From a checkpoint of a small self-supervised image encoder: activation silu, moe top_k.
Rows from block 12, named by matrix and row number. Each number is 500 + 50 x the weight over its row's rms, rounded and kept within 0 to 999. All counts start at 0. Numbers have three digits each. After the name is the row's rms in percent of the matrix's.
# proj: window attention output (model.blocks.12.attn.proj.weight, 256x256), inputs 192-255
proj.51 114:500553415458511439477470506595457531576571487496493440544526528489470520438541582529485596477550531456552471562429463454460428509593510450494522456469445509493541481562512666605410545547589513
proj.52 097:432531493384568451447524506518488496526459552535471447463518517433507487416489527488512509540554509545492430513435476533491555476548422451552467487468484523478582519526518524546453572562459446
proj.53 091:436599533498505521518512559511502440410411483514500528499478463522488551494514500470539367425476504520537419559501466504449585514455448513423528460496537569423528563563479515495471485574528456
proj.54 097:498524504566423476476421509498427515445465543565521529550473486523516421526519471517462453564496460499550494471548465508489468528471597469460513467517521457491537535522620601539509590543461478
proj.55 107:449461483433533493607562470480506427461515426452528531523525478576482494535498411488494439452425517543518452475549387549457535533465479470551524457481560445571545499514515475574574433405513407
proj.56 096:445422470474557482459457506439589500461588461483563478471487517492504566534477491470492452529553568498515478511558466529458562437419490479523452518494464519581533499413405504503535478525534565
proj.57 128:537412463523554511514501487530437544474590567492547481568585478420484474474452462494493412512414570538504482617568515607480505488497534489497470474525438518484511581538482616525465541545488568
proj.58 093:472478519578516542585512555473525551563458429562484472473524502538477520544568589534507582486558443355472608471433586426514476386544434654454460470449497499474512472461452500537463490508403464
proj.59 102:516527446480465496533492589527494607426403538503590434451436476506406457494477541481492525486539467514460440533501456514488548547451532469533504568471444475432472522449498579455497522494413589
proj.60 113:415426499520425496487499511482586565432522495478502514524534442478497435465473459555435420528468477539513436515558525585474491496497450521529551475562466483460519480420512517518535435594487425
proj.61 082:437413521544567503410392468460535544513446554488476532549570467564455479531458482504562444404509551427527486537579521526487507572467479570564431500505611471428488508487546484528473471519432507
proj.62 098:452470581468484483550501557466521382550407355451548413496485524579481466497543462502483611556611513421491486496467542511437488473488535476483529462477436555495584539464481580536564445444493368
proj.63 099:486460520578424553490453524517489545388570506560473544564564491453608490537436458519480479433360500497493485452562435437383563425472482482563606593506400448494534505493487513467405439513429578
proj.64 116:569533460387483479483525535500560493526497531459520503446417513568497509551522511501530562495469506445479521489473493429479453516563538446497504476488511447566498481470497503502517515434557570
proj.65 090:449542554410448413488488583584520482514516588516526506424462523542454535535569537478555597522565484582469417465509521410486538552528483465434535476502564484469496522547466529507514517508558599
proj.66 110:472489505527501485535481538490533487461503511452520517470478514562489514592501442452527482479439507521573418460493416510488564481509479560581592534514536430483419475408518446519537518495471540
proj.67 081:519444454491532548481538453453559413504445449514494448476523434560479503458510504475542635456565491429500551432443550467549452467531533509469478356478469415499521562479506580526492467465392429
proj.68 098:509433436593517547461541530496537430490506522532527557506390465505495470504467471536495551572458479463478489408509552379413529525495525462513550545488436413537503458406555569492607507480457532
proj.69 106:548391553549488523468607502494551477508651440526573491554546507507497443466482450509458426502420488570501492533558464535418570518493493467553527564540497495573432514476472414524598483486575487
proj.70 107:479407517578451478489515564483524394408497404460497501441503498571593480610493463438481448460411516477487443478496534537521550478482527484533497524530507548559503511483463464548508402490428413
proj.71 088:578459525496485550558607457424513494492564507550501451484579500568461509493589574486510647450615516485529535463474514552507533458548502560479508441473390494489483504487449499524462494454439474
proj.72 090:369582466423483468473420522522441507543475576547476524511601499536486551490490497455444577483475568509475488489462444556559453457495476573491490492513486566449509589595456524557412479657551541
proj.73 086:533487524499527542534536514519470536557513606480553494489465545399452413439557566529544436501512546556456496458601511594485437572475622406539443401471577461460425498447617503520580539451457530
proj.74 116:469448466452472499465449512508471517452578536545543540543495475476584473473535434469536393417453538581536471557580435650519586508480479356523517482526538523538515514526517577531475522478510507
proj.75 100:476498504497497536479558469508440516470582474480496523557531522509532470476496509473504517436478536498541529576446491576522497514572478527393490491575608591475516476505447485500508469555476381
proj.76 100:488555585410469444484458541481520497473454483460548536563518526551445543515517511514476567529508479488526562479552485537498436485533469529509476479469587532505449442487495431498530450466496442
proj.77 111:482442532482512489508496441450522535548462460480483518491539488466533506464496512516458433440534504547484528512607512492470539577530456493493462454416532602604549514526486618540448496478541404
proj.78 084:474467489486466479484443493573439501567453459509471453528529533540471516503611417516492588472533551406503444476477548439542395524490578569551492481498478463542561569559562562615506467494483386
proj.79 089:477488553567427491490506476500488459389478483459553525561492501496542512464572575485507501471601477421453494440510510520535465471478576531594434473528551511512555491504534526494508484543476435
proj.80 095:405449566603408494500497533482471456459517532543592492512486484540539454477557479481499526490538544485462535484483553515561483448434578492491459419498454500448540514445403635536481457506405425
proj.81 121:512486555532439515521496518509445474512525487543488480521500529558440484585484464484520600481577492493498594523489627481565461445515645486467433440515438511520516514510481552505511442480479461
proj.82 109:443555585482448490442495481429493553439453501505512456477568555536480569474488500457478624432505448539437492540479476536539575475434501461531528554511556546531468459585450427516459443450537499
proj.83 119:472444584505465550475476504479592468479566501479472486550499472537497539509528514487535597535580485532474596433484574409507513486514478574493417574517515465517492458496446482433507474440481528
proj.84 109:460426542523442495552634471503516436435529460450561481588462539494440420519483511522485425492447538462488473572349416492416587473400358574512600548516456519499487481402492446489528462499494492
proj.85 105:492409503509542526487457507528457487471457509467499467436524457467480539551521607576522587441574514481486523514541587537541470461530574525420492501503402460403534525446472601493425463539440527
proj.86 119:522489561462503452553543510492513444525446449467495477471509500477420535474526565498551511522528458482444516531489619465547460468544560501477462499419547498564576508542575598575501524540506311
proj.87 110:534519464505500518473420444475495607532429523519392560373474476490479537623510499532517472514539476474516514552466587534582443461548523494517478405509503485406486480545628466583453568495514461
proj.88 085:526579491463440514470544511520509504552556482491414525529522517409537469456462562539481417583500550489496497527449511419513596498464375548437514707414469530579526476489498431473485481471551482
proj.89 095:553503506516485517469509495569532540508461530475548540499453477450517455460464469520540448528447445501527561508465401469476591531467433508529528536508450444486531496447526385459502486496516571
proj.90 092:523511476556470537507536483520499475439536506533493536459516486409409538442552530422564516472566523540505526527418524496564508466565494531526467429506433527494559501559492636553407517625457461
proj.91 093:509578497525512428485470461453561390573492457555424522468463570396530582471535583473522500515546456568501506489529473514578474485556465486436464548513545550554500466530539448474479488515480539
proj.92 099:495562444484484524500464482514416551486433614499532519485498440507463552533543468476544533526491513562480568559569511548530482546488549402545423462493536544433485451504489482476469530499523542
proj.93 107:509432490528510553522495407485423542460510534527523532445609546533418544537509473491506563431523515497533536568457524550520534472531469485479435435501486445501439484546474594559472540520499470
proj.94 081:496556505505493526442470511544423600478494544564518514560587521466530447447516572561496540495442511519465536522496538519608411453547555402489429560587561531510494475532553430617462503471464555
proj.95 093:523483480548474518487513506557600486464517535459502525555515502512523509598491459507537581557466533427552506474412542425468492481424551576585515474411449357430513530480550503463470456522485496
proj.96 098:514524518553512572463573501456501479364472494468551502543427525473432496483493427523503375479457463547545525542554486572465467497471494459534453484438474429426548494445520548533547468417423456
proj.97 093:533509508435487542521578528458562401536571490536488468424452570489400461517600520516519518452567515437466482573464479519518489436469489540479468559495479541483472446478443425535523469426491491
proj.98 085:470470529557510509542488474529475494445514512487518469547482395438559411496464454491517366522460475512498530510485519455474501442483533527490442491504452406485496518499534510480528492611502467
proj.99 103:503574496490449514481507517563576465470531439471537543516457505549537507537504437504476448461484529396537563507472457463479566427540436486567492607461467509493531436523470463537333445546474486
proj.100 087:452454482435432554468523511435525526484542440476477452536450504471465452414538503422490492473535514511554459447556482511456514554441488500541564601522516503610555502438470513518534450535498471
proj.101 083:475498532551534535486422451519448470542427561482456496614501428511608528509493509526514478506388567420506459498531551543433581488521535471475558442493505486492509465500470557522470530489563547
proj.102 097:489534481465522486472512550449514505542442450461511588598660468496578432418468400477437435439334476518493439472542474640554400550481477480487479454536561493490490588569520432474496558437542435
proj.103 086:582502474511558504557524459449495488558572493553510501486438477476442486531477513510488453479447519459496471434589491514503521570572502531494494466428425344527418453425549470439545583446541589
proj.104 097:530489537496577492480509500487572501526389544461522409512586532541448561463509505481513643518553501551542535522463519510549437432485493575474457413483488488482492500613534577490493604548524440
proj.105 106:552601462462506465514514523547461526562401561533435501439434449483443536570538586502531603567542522439434543440468628390537406536549576528464470461478459451460504537503526581476431515552537590
proj.106 107:452555443513526532505492489533441519559482540515469554580518427540589466463466466442493383523415515537524493509524471508516448535506580402500509434584593551555432520521547471589507509467429484
proj.107 120:538522476387542449554503483512564443493481488505469480469463552586465523570510475520506511551565471435489520442480510371437454430512485533506540475449515393514588436496475552543493509503506500
proj.108 110:531451408457544504547512517540477527482503457565509476528493524521551531509510462508512616487510462477510444460436529438484473489514441526524553420544450464401470502436582508449465518587491457
proj.109 121:473534480538513509486513517520394541462498592539513544512480475486500526524465431483497429471465540544515461523454457560536559531450443483486519544577425427452435544432521396494531453456480620
proj.110 106:486530514467432461562463554543598437532388453499469497510484536574457501520393419381509504531437528444500504567491452472462538508504500513565593495448522451526564457478570516525453509506466479
proj.111 100:515525478488486416454452501553462501451556554510498465467544523508499472508518524473538551354512448535544492554412434527567534412553517392382476509503502542443497525516462527431507452519492592
proj.112 094:550457479555502517526440515500466553566465504504452506519496510410530542447486488529483512504486484531445503445416505468492506507458484574505503532580489517548460457482427482441505457511562603
proj.113 076:549534506489503550567580563456449458465516560466561492545544488541494504432504550428551403537419528494513497509501497421500535416461486467527458490445517464553432522548483483471562479448523431
proj.114 106:497478470474465458564523486509556502539505450458512517469481504447489467470549521529479509523536472520479531497563593507500450476604601567482533526489609516495466462449531449498579572470452439
proj.115 099:562419486491521477553545433517438539479422518511452502516457509579424518541527476459463462491530500568522472526543504520549551517418508453499514496543543467499403413504531380499558476340520522
proj.116 102:538485491500525550528505470457476588515515499551497445459533539530472461476484583577559648489625460455489553515605598463515446535626562556463517379475490535534479485521532489503474506591529516
proj.117 098:439510517602466500489518484465498502414470458536510460531497553505535495501556527472472573488541492486487507475441532479543516490489482529541488525490512578394489533591463424510464489526491461
proj.118 088:551567474512506490569521484575497495585494497447422514528541564419419576535501510526482531534488495469478538390532561441415505546528490583547499516507466390484527476403585538512479508531449492
proj.119 099:531474515490560484485473538514522458621391500527383518503546462518471592487474479470498557505531463506442526436510507472475494565488360565493563517376567564575452493525515431481542561478492467
proj.120 083:544568548474564526526398533477507500585491440480552511539497486506554438430466512520501451521442542567503455478477514457484451532566539428456425520573499509529516519519506512473524539537511491
proj.121 116:502530486504492486487543506474553458541540509496472593559508494527563472462436459547494438501475521584561480443559440492515537536472480417512575579499454517513512534514455472454438518533532587
proj.122 091:493493618570392592491604519411595550400500501513526450397472544531423482560459512460486491524577501597473547450489460516484565430464473483469513521482468423529506512414447479489533433449408540
proj.123 100:520418464571527562505547443431590461460561432542525491596475448454552417409474453495471476441473504504487513450535454518459541487482476528508500510484500521560517521403455470432551478526493478
proj.124 100:503546560506485528440460561525491569534502546532461554554569488468458491467425470528486446539452428519467479449458541420473501542511478489497517561611444553466454501465485459421486418458488603
proj.125 082:474598430469571481573489463515505571568546442465398566459449496502587507541414532456547513531487483565513447500500504561488500575595394459470625466514489464492463461558519413482501512504507580
proj.126 088:585500523556425554485504531511498463488489477505553560485552487441530405519486487561498474529475439439542505465571559529428483501428562479509482470496460489500558460496492536513443475493530515
proj.127 109:446433436498481535456453496528498508423533472509497540483478457547434498555492395472465373509460550551525399567614413589524555535434478474561485468480519430478411518433543442509640505457432520
proj.128 100:509456496523548472577558558474568462498549526440493451536588529509450504359589595492427495469493473500527540521542516616540527499492558461455427486539522570491411559538417627480517448514507452
proj.129 125:554410540507600565562556521463568428551548463490533524445486538484472533485484570523530579504556445557463559499548522543517520451481501434470466548513506522541399465430446397457625444411543504
proj.130 117:459487500507483504492538521502510483479520468544469563515541525558597542598479441417478556453455483470496472501474480498490488442505457542577558438547405481378512487430537537474522525584508515
proj.131 101:516450488503482506451445537451545467488506407517474490549521505600564521561422404374478555430444496443508398463551434498457575471444482441564547586512475535522542563544479499531466457535563491
proj.132 096:526485516468589524558465446481412548532413512474446485469505523498488512552545443467523508499517471552501511525479479483479506508534477465520472455452496535352457448483625516525498501529480377
proj.133 099:442588558474489525510561507448532453475431460469564416390506548565444474512562542477499630448576481572528540501450591499519451440526492571495460492458512513535521512566454554510512455495484364
proj.134 109:476621444477491445484472536534432506613443520532533548479483465470420577503545559528518588577609504530445542484514598357460374526548562511453468425543543521474505554536568589469466543470452428
proj.135 103:565532435504592536515434452550482569528505555511536530453491500454528506527457572558467522582566512460501589541504613495512420458623619533484454440497453485470520526524526589547479518524536543
proj.136 091:544638580526556493468561483553402477502427566469475500562452483473542511454514522554509562476462501530441538486399551526466484523459473397475454455605518532520420526507441478456523463470518507
proj.137 113:541490470547554549500564443484468489578429486489465522589527401549610430476503388481506393532343504508514517515435487594517516501512460552482535362533460494421478505441489452495478516508505518
proj.138 081:446543556470432444484478492457480505503431506485529533492459530450561494478549527516496497511372449546505501530488396501559557565550450528506511448595529520517526476472564359481593509506535469
proj.139 104:508518475447543482480488456479388548491426486493365549485515514463502553497583470464476479514478469487489445427489492502522534468504488439484491540461551456593570503566495440487491514504517457
proj.140 092:543537540507557527529523487521531454504521519437420546486529471508547466457425479438523482533380491433510450420549546483532483511539520418492597541461415474523527487450518538534391536511540499
proj.141 094:472443447422585477536521458439595480475593483445517509484520530520533433525402481528492406440413498633458382567535435579493542510526433494474499531557453470534502529504510427420558501497573497
proj.142 083:502493452599456546515453518546440473507478526570498543407541457433501597518506536398533642497486461478487528386494598515458423467527584552492526440495548555437518506563500499560436479546496487
proj.143 096:537513489545482500495499525473535566491556504549514532458507473494454498511528526497582501472497418445479526523438515440493440543533454539492543607545426417522502513396453485452511469580528599
proj.144 079:448466586495445571526511556457556458461573493510472548522634511545517538477535474472505528398484445558425453552496395547492550501483452541567516484524541521540454505451522407520568523458504482
proj.145 141:505559465535428479466444477588476502502418528560462543504516511541564576539529523460493624446504497459551569431470577396485450537521515546456484511501449453556574520540507576523421504572493524
proj.146 095:469518476417433493502533515566557564525501500475444565458483561537549469493469433493468477544432569509544554509447451529450526435512518575528546530564443502567457526557473553534518478495545544
proj.147 094:514566481507524503513520479503495597573526516445515479477489517551493509495481467451495530487511475514523490488535437576517481471560473479553456479465580578520446462504505412467443511436533559
proj.148 095:510437412512596465501445513547394582541508505562482550504576521496475564497563435404550480510458494512457482530493561480581492474543525455481449521564505474500500520583560480510568509456494500
proj.149 095:477536426497447521498494556484433473561511552466553506486476476493488454365502490487503438573487519555499477546569415542523499548464510499501439575570461549596437459536479432479549507433476470
proj.150 084:564446456478479581511479488473554564482447481479448620494578507554510434479392410459535385459447556561502431518506464509427560519499438492565513549490474469539456545487415453509497542492548550
proj.151 080:539447536519519525432524534588585565524530543497505541511476545537519451437390493482485517443548467495511501429492512506483523403476464472516462612584492528546532505462487326434493548499566537
proj.152 093:476460542631508580473496527542491379464497495490487508471493531477482461522536563528485495544531502422443554470544577510505511471423584476501519434476516552551556497501471574546525472541448562
proj.153 108:419445463577441483496563579545534484467484461497479542579552459547551470498536473493508448547480424481541489480421449435468503390458456583523567521579469465471515451451479453442441393561470530
proj.154 089:547562419424512445471472482529555510494496509527521489535455533477548527433482549485439421450510492568503497445549388474447483507478398515524558554405442497546551469490526494492506502538547542
proj.155 101:468532465489527509569533481505497568525461483530481547512463435521556433612500462495514416479488563536490509511527439542428579459591559469528505450488567501549526459485533487565439501451498517
proj.156 115:513584504503463529522507519506519490448475491491500464544567492535454517580608563522514573459535514460526551520501551486514363507534559511486491482534432508451543496510564555527468520536490468
proj.157 094:480530529441487432508499465445468492525424474461483573542607471537475554512538492448559507473451541473486482555440486630478506503518504552506592440490531522437454560582520526605535529472496456
proj.158 094:474311541593518514597471504462539477415538457555538547541471480479497462421464519464525512493472434531471439434607484521450549520453511461473481461448456507514517500414485514487503518583497474
proj.159 089:492561465488553485468438510510460625476527569472498503450484457422474435485534511516469525512550490458488534498445550504577436481558566587498495478489583511439464508548569587496411564559565536
proj.160 100:507570509470448451486415549520389549458487649491481567494429475479504520478454455451495437518497571574552494519537477485475622495518521457502547507550472499450425542569500486483492498473519586
proj.161 102:405473553527424552500497542495620523409499502481568515525476490589459488537580416509457410502533528438464491532438471479389550415418426571511521537486385501522548477443458513493413473577475508
proj.162 103:499434546541466580503551480481553456474515484501555443496471457418465533470524615551484509575517456539456564579571485504491431469441516448448453537491445467551523563442471626500559409461444469
proj.163 092:484502503451427490502470561513625434395484496510508502520531450450470579539611535496537592377533443541491520495507563488526459407430490543504458535467468449424489506443502536484536508571516473
proj.164 088:524613434438535423469485500478519581534550546509509551556455484448561438483439449558529442551397550545516533475476478527492482480459451483527519553523502484518500461456476396521430492459505550
proj.165 109:566593505495588474546531481538540485612545498490539451476514519482559485436470583491514535464504547499414560525455503466532457510580491473423470474486542585553442465566489404512459519465550561
proj.166 093:460475403446515499526477412509476522534514472475492436503545503505492524561491460534459544508519521530466520573428419513570518475529484523453427430572570445404466506524558432494469591542548472
proj.167 083:446524524562531554525514483521506533586360564534420527435540488485493479542396472417446478457440488495487548474471462523468518567485526483506447471553434476468510514549513485506448513491583542
proj.168 092:497521586521551527436542461492539497453527473440577483434498502434454546516489551515512520544618517586544561514507522510501459490524489423468455528535480575387537556468489583445548543556478527
proj.169 121:393458547467436500518471557484553442460418444517450528495496521591581512578495522529516549422499502441545512461454534521480479465466494485604475494430590569492477450503498438518457482498409440
proj.170 098:553474471444463486477497524399576474524514479535479436480446458452509527508480459524480481445468462530508512396466512531469501491485397511482438565470508527416448511484553331474502542498520449
proj.171 098:484571504508491442503498561536461493539384557432563454463506556537407562524581503566528544525622506480540494495422563359523505536527524572485520491493547504446598521549512585534492587515550454
proj.172 113:553495531526473533510571462480453425529533509504519531565545508412510472410451489567512406476545445558513539514533501484512501531466502491502514555530525513566489481438465403511568522453528519
proj.173 087:548483488531446454515591501466427474497483498434496475443386460502433451556542518528503518516633484465509575558531545478514429543470584518535451467503502514440438490401542552516558513507424469
proj.174 107:495593514494482504490496540484469512523463493522498562569533524436589501494499478497441482510436480533552565455532446439507478515459482480540531557531471603542519544497401553445522462398544506
proj.175 109:501480501490442518458507552466592464491563457461541449472455436486438519483595518538519517483588447419492510370475502368420483534473469569535502574470498474516548489494502538504480553540492461
proj.176 098:510491503554517559541544469495463544421548601565509509459514568518487487495537571518579491459549559564466425530526510532458549550517500395464491452570512502467438502481514528462547501401490587
proj.177 084:452560520449537514469484480471532498562519493475500488528529535510415509485475529531507569471502520504476469567463528493486398438552554573539431559577506516489507527465518385452514443407506500
proj.178 106:581529499543570490503530436514454441493467533513435492524490490554525536505515469426470530529425507471523523473404532527499497522478528578443498467565365486476459550470489528463546466429532528
proj.179 128:479436562493511533457468521445575473514493409507444481376443514486420493560518567483550553426586491463442518523400557470479534438462489556450454509393491533494530482509489452528447466525482437
proj.180 090:502532523448432433528484478523496413520491529478526465488587489491519506452562494502459452484448542521471438643581493594554487545442486410523499510516469544511545516536490569538501463533468383
proj.181 106:500528458524591526442454458512407520455536532455500472607564542512514574378492433481491506454469544517492479511458455589518497525459475507504511445517473525450458498500532537524481526540532488
proj.182 109:525505486486476531463497470494540522468571537525473574517485399509531455483453417500491343518504486559546494523553406570426617582464516455549525537510502439494451473497488501500499488453551614
proj.183 096:458440572571440464470472505469445526502564509490471503573491521529475557484508509483509624473544542420498547504443573462467500452474515444522485465556470435514574554550431612520481465571454450
proj.184 091:458439406490504451511442482557487593540519526531466566550498450493492528550460366484519457588386539451497479456510505453446532567527417526445534602538477454495389454409496510435560537451535592
proj.185 091:437468467545481520465548521542503524429470561588519534509477467466510480499470554560478600511543516534472513470423495491505471519445471490505408493496381486429576522485472530496497425558492496
proj.186 094:493448504648498506487515537503473557417509559542518545497497412528505445516468525503468445458498586477452504437447439541455602448471497463511496553508473477561457492413451479461466454456480576
proj.187 108:399574514499465429443504599433533422482477518485548487503469486502498452497529457513555418531540461449479544492455482403509501449489511515503447590516460468492574503512463599576468481581522566
proj.188 089:527571507438554475568541457462450567531516458539494420414476423490518471463502542493499464481574487519480521520506540551484447588491565457471490478517561551518477475452489478519533482489579507
proj.189 097:510465520555533550519475497460446398473453426523460501576590480446546416471470490553530381497405541482465504511493512487567511549458473453535445561466474469459535555439482468544475444491489507
proj.190 094:564452498546504481456611498453514522512555528531540476478403552460446437547427497453510468552526510505491527569499475497465553437487454486501478458432424550499418529503486529573431474579539512
proj.191 111:477477551427504484517422606465538419440469445514482554427475447515532444466470443484572399497452503536533446456585472473454557466457440456575476547475473476545579489437503470493478480606504459
proj.192 087:546580491439539446489525534460515425535564486513518533525558488435461422486536550527557472482459484597516448485522456497426568532497545452507400567507433473521510501413519542549569474510514617
proj.193 101:468488458515542495460456513515534511453538477478465490556528561579528482519461509438467493533392529609445515546514418523557435520485567482543504471555480389442485555486553538449531552529441528
proj.194 074:454488528567445516468426508535503492438497568493459504531547444530494525528483472437520578579536519368463477503485517441540504449466597553490507441493469506431481510515489609486467515556458530
proj.195 119:520534494491500529542474545564502475504499471518494481483440480446506420461463471547532367599478498527559516486519551484502415553456574482511439498517454535444451556545522487420499551520499531
proj.196 109:477432430554529489504517456558494516528594548528444534535425443470521443495513494540504429523494521499528472534504490477475573573554450473434533544570489494506468502462454394501538460380474640
proj.197 092:511464528525527518453517520479450527512466537482478501514449452424547389467462465565484443531484503507454496450449565585456452542449536501485486485433498525484444518437392548444477457564472515
proj.198 082:451532458414491524572494467466547524478476489454417471477475549553489531592437470462483444378465472606511419475616359537479544497500387479590521462495544485477422486472529396500530507519500520
proj.199 094:420491467504523480512444501517438504512545510538553437601494511499529473474400467480497536396407500470552457568490453575549433513546389513550506455514537544445445526547605472413489497503515515
proj.200 083:454610481511514469435553592509510459528418443510482429465441449450501521435555548495464515491658525476536532514496514391490497488505547500505450539496446448531583533491464574528498479541515490
proj.201 112:515467472414461442457434550527537472522506507508473468486502540475564423490473472513471481509433510453513480488435515490436506526498556527540555496503439510482515558566544532477444558580548480
proj.202 095:476509534485490512470528547476542407482488451529452507523449551495544423455457415473507393541427608540514516600397430509495600521412489458540475645524519498489475517463399465509457466481463470
proj.203 098:513537480500537472471490443510430478580525453492508517499522474515412501498556487486512484509662532516502454482418506408574503512539486476399538555562495497551534444525509482488515525579507509
proj.204 093:506582584490502466477470562467417551526423540502494520504463500507466479463486494434485438535431523545558505534537405598576508566509560370498448536467509511572428580510440365449583431369561522
proj.205 090:502480530599495513457447509547413439484468529492508548527541503461583527449596494543460463510407489481520475565551544543433542578441538363488492480435512473574486491466470546544421462541462475
proj.206 090:512542510476499567495422495512550496415508441552449467378378533512477560516481463453548589554582489455483503508554613451435498426491482381554481508511505510421479529493532592552449504598382503
proj.207 104:502607581511487573483441569484553472407589479489474503429468431573481462617471489493509473466430508518502478512443472556461519510551472574549503491571417480454498516467451500461500428460506572
proj.208 120:491508518470476510489467520509471498490528564526526560524375480488484445511417468488503364556489549563552497502519378491395596532430480546513506579468509481540456448483483395448483556431510590
proj.209 091:563518424434557417486407514516505532561470503501497557471464512459504533525468448483495528562539451586509498472614565562497447586457502394467468443538500444440534545471526484446475517531537529
proj.210 094:489458421443536561505503555472529569493532474511471513485514585522417519616548510510523553532527559493451494606446526565447466534491429491481519519498560458477393487439499423514511483435406557
proj.211 096:464479462514476448557474471449454497561427519425527587537518504533531588515594510494476588477525492507482538497510548425490488532614546473468512446531587484600530432541510459530598531443554506
proj.212 091:492422542569534526590537469449446520523462479465538502526512502551491541531557505458495563473434477542530473503545505511489456476544472522453580416523545568565502472586499522574566519485527458
proj.213 105:515512424370423440513506494544486469482522485471445496493466556473536512426519516452469477531526491534589496467520452508476491470480479394504585502424575534504572488517574564561429504555455451
proj.214 098:525382459542457504493493482534508442527540541431493496464406535511476474515511510522540430512493541443540421505567505479430516546505508428551563511446564478577504456408503459552479515491478531
proj.215 105:516564497399484539467495532530457554468503562515574530577448558589480526538513450498534570445505555514563430509513400529459512481511486471557550505515541542417460406516582433429472565505513533
proj.216 094:495572589498440472464492500457419567415455548484601542549453533516530549545490448483449552532535554478521562489442534511532520479485512514555484508499519494502525563551432586623480509555469559
proj.217 095:482439467553519544481504445536520540592551529450544448506535486456483531518526567502490516581523454513428546442528483367439511524495523480505477434540604503550460460450484449466569514511457597
proj.218 122:562557506538526503550538453544407512578496568513447551604565446435538530430478528505452427485510437504533447483532481522501526541534502430457529472465561558610456504564478475589468502489574565
proj.219 089:606628499493550493528482496553491528466504516536529459485500541499396594520489558554470492475530463520453538503566461546566461520444539482555472508451386556448548427475455602535457487504535566
proj.220 105:459537529502525457522546470508419490431457479475499460536557512536493489449577473505487531415498496464468550505454479567555468492510601446514496466552478575457501599547501521528486523567485418
proj.221 113:563426411478615556464510480483546483527566521494490529455477505454483473493524550557546458482557484557473532513566521456477529584520523447458484552502451461560557499477457520492452439467535652
proj.222 095:443543473461493590519476488517489588518455490502428465458532591560521613585511502449458661478538445529566479499497413497488541474526384567502518469447496396430497494482528493482552564439509443
proj.223 095:567524488537475490511626505464532547453518484494475499538548480423526535534484502472506501557468450513478590405463548459494425449466493541508384479485453489531466493452537507446559489505486453
proj.224 095:480506420448477464459439528593408560531545508523514510451560535473551520502512537558484505489505492557509503536501498514543456432460511475443443402510581563501510477565517498577446593510502491
proj.225 104:512444497508521516560508519449531554391538435447506498483465546494466489577485467537507528525558555517494500607471455530510464451483503560550422559581500458406535490406536472444576514535458483
proj.226 101:553534499448500472460462579500596536556353462513492510486571494479522578517474507508475543499497443499538480470445523439467457456488473583536491427464538496487455470503577402545592578506545489
proj.227 103:416500521429541433506499545472563506498569467525505490434450520527455437467431464415511516506444492621449446540525463477516474567466448437474444513567427462526481567529476530490541499518555539
proj.228 081:499386480535467552575553501476543481428482526466512511549461472588486469503461496508501462445493438543494482446524567468509515503480511480578515418510543538570524525501443501451547486460423507
proj.229 112:479485539483434480407515478500459462445451479519504469436507500493448474503559589515576515448573475472462526531554490488522478528503582422490493422435521502549612519579509611586440474537452403
proj.230 099:453398524593471525456509513508558433495659522569538428491476513485519468488489514522511454499475546491467506505524463541519498518470566434499457561574419458523463538526451583457480468477465577
proj.231 087:544576553480545527475423451436472497512391531483462543399451494501439469529397477475452453571514505514436496529556433519495525551445408466537504532418569544481405429468533367414571473453481527
proj.232 117:540448459555490534472529482554543461491547529562500536518415499437507426497447497538540415517458484512505521494552506449456552519480485532586469525516370427473498469416542473441471506468529686
proj.233 097:563362508459504500512454444534542488502572459528499546610544472506523461468416470511511467443392526542570426504497350551378602608478412486517497515497452396519497459467479493513503501498562545
proj.234 111:542569477402494503528475500520530526525494542507504461504489497554419516480518469466510606487511537510472529462475494472608454428478526518478524528472491439498470508508557442518643548452546475
proj.235 110:513476448472601480530493454532419509539489524522448521511578509470514532391458486456443495476400516482503481502474433603547494549506577419424603489473569601550473554621539489505525596490515485
proj.236 105:487588558494512546465472531497535510511513474499484480428603513454503503530578531558497465471516449448437484513521536517511447469496432521541444574440553401463513515420475531430540454446497582
proj.237 098:417527536539451526493497526441451487443503534535562539503553501460500515494533526498550552450520517498509565427437503549579471418518507488445488501490491532498503518531392554471467489554513471
proj.238 097:478402452472553489503492394444590457519513420479535500508570556594449467470524442466493520529422499511467487562591525578472544456474523604489485504527508481539544556518516522585526450412471377
proj.239 089:482349521514412507516456506476493475475594485567555482558535493472524461504474504510569367491477444580431470535567517485464551548476451491463503517570466516499448500501470484460491423496477571
proj.240 091:478503549532497553510539446548521597485528530448542519472418478511486437507490455503539434557441516582505454580596451485484501524521494484475571544519533507434450460481467376459619508409415530
proj.241 086:561354568616469531474538514446520397479472472480477487555551483430566539554509520515503571539513487503478438492523532509488490470433484569519481570445470532533458512468431505458500426496482459
proj.242 116:507541514463512541443492468532445597542503522516455526486448457483497508496488487496454455543519472522510532451589479494559484573501517494550510567492603507618435446442528325474508550366543632
proj.243 088:447602465394441484468518509450503562552513465523469551517524538482497570471496540511491562501568520554565526498443470442531512460537531435459517536525501497589501544548503529558462466444510476
proj.244 104:439370508561489539475569447430501436436571547474507483539515481537509505468479485504541413425484521539531521525507567517464481537522437486497485478527452525554421453485432397495523456471464436
proj.245 098:569542493542574557524546447510478511549470568557482423447483483429466537466550617525593613561580478540514544573482499472578447516480507495444455486509470532527511503515460561494445471521449524
proj.246 099:476547549635453509465514516485416457461416489491443454540488494568486555509535451509480449495438506544479513505448477518506511487532512499529511469485482583512454471471504466527482410542404516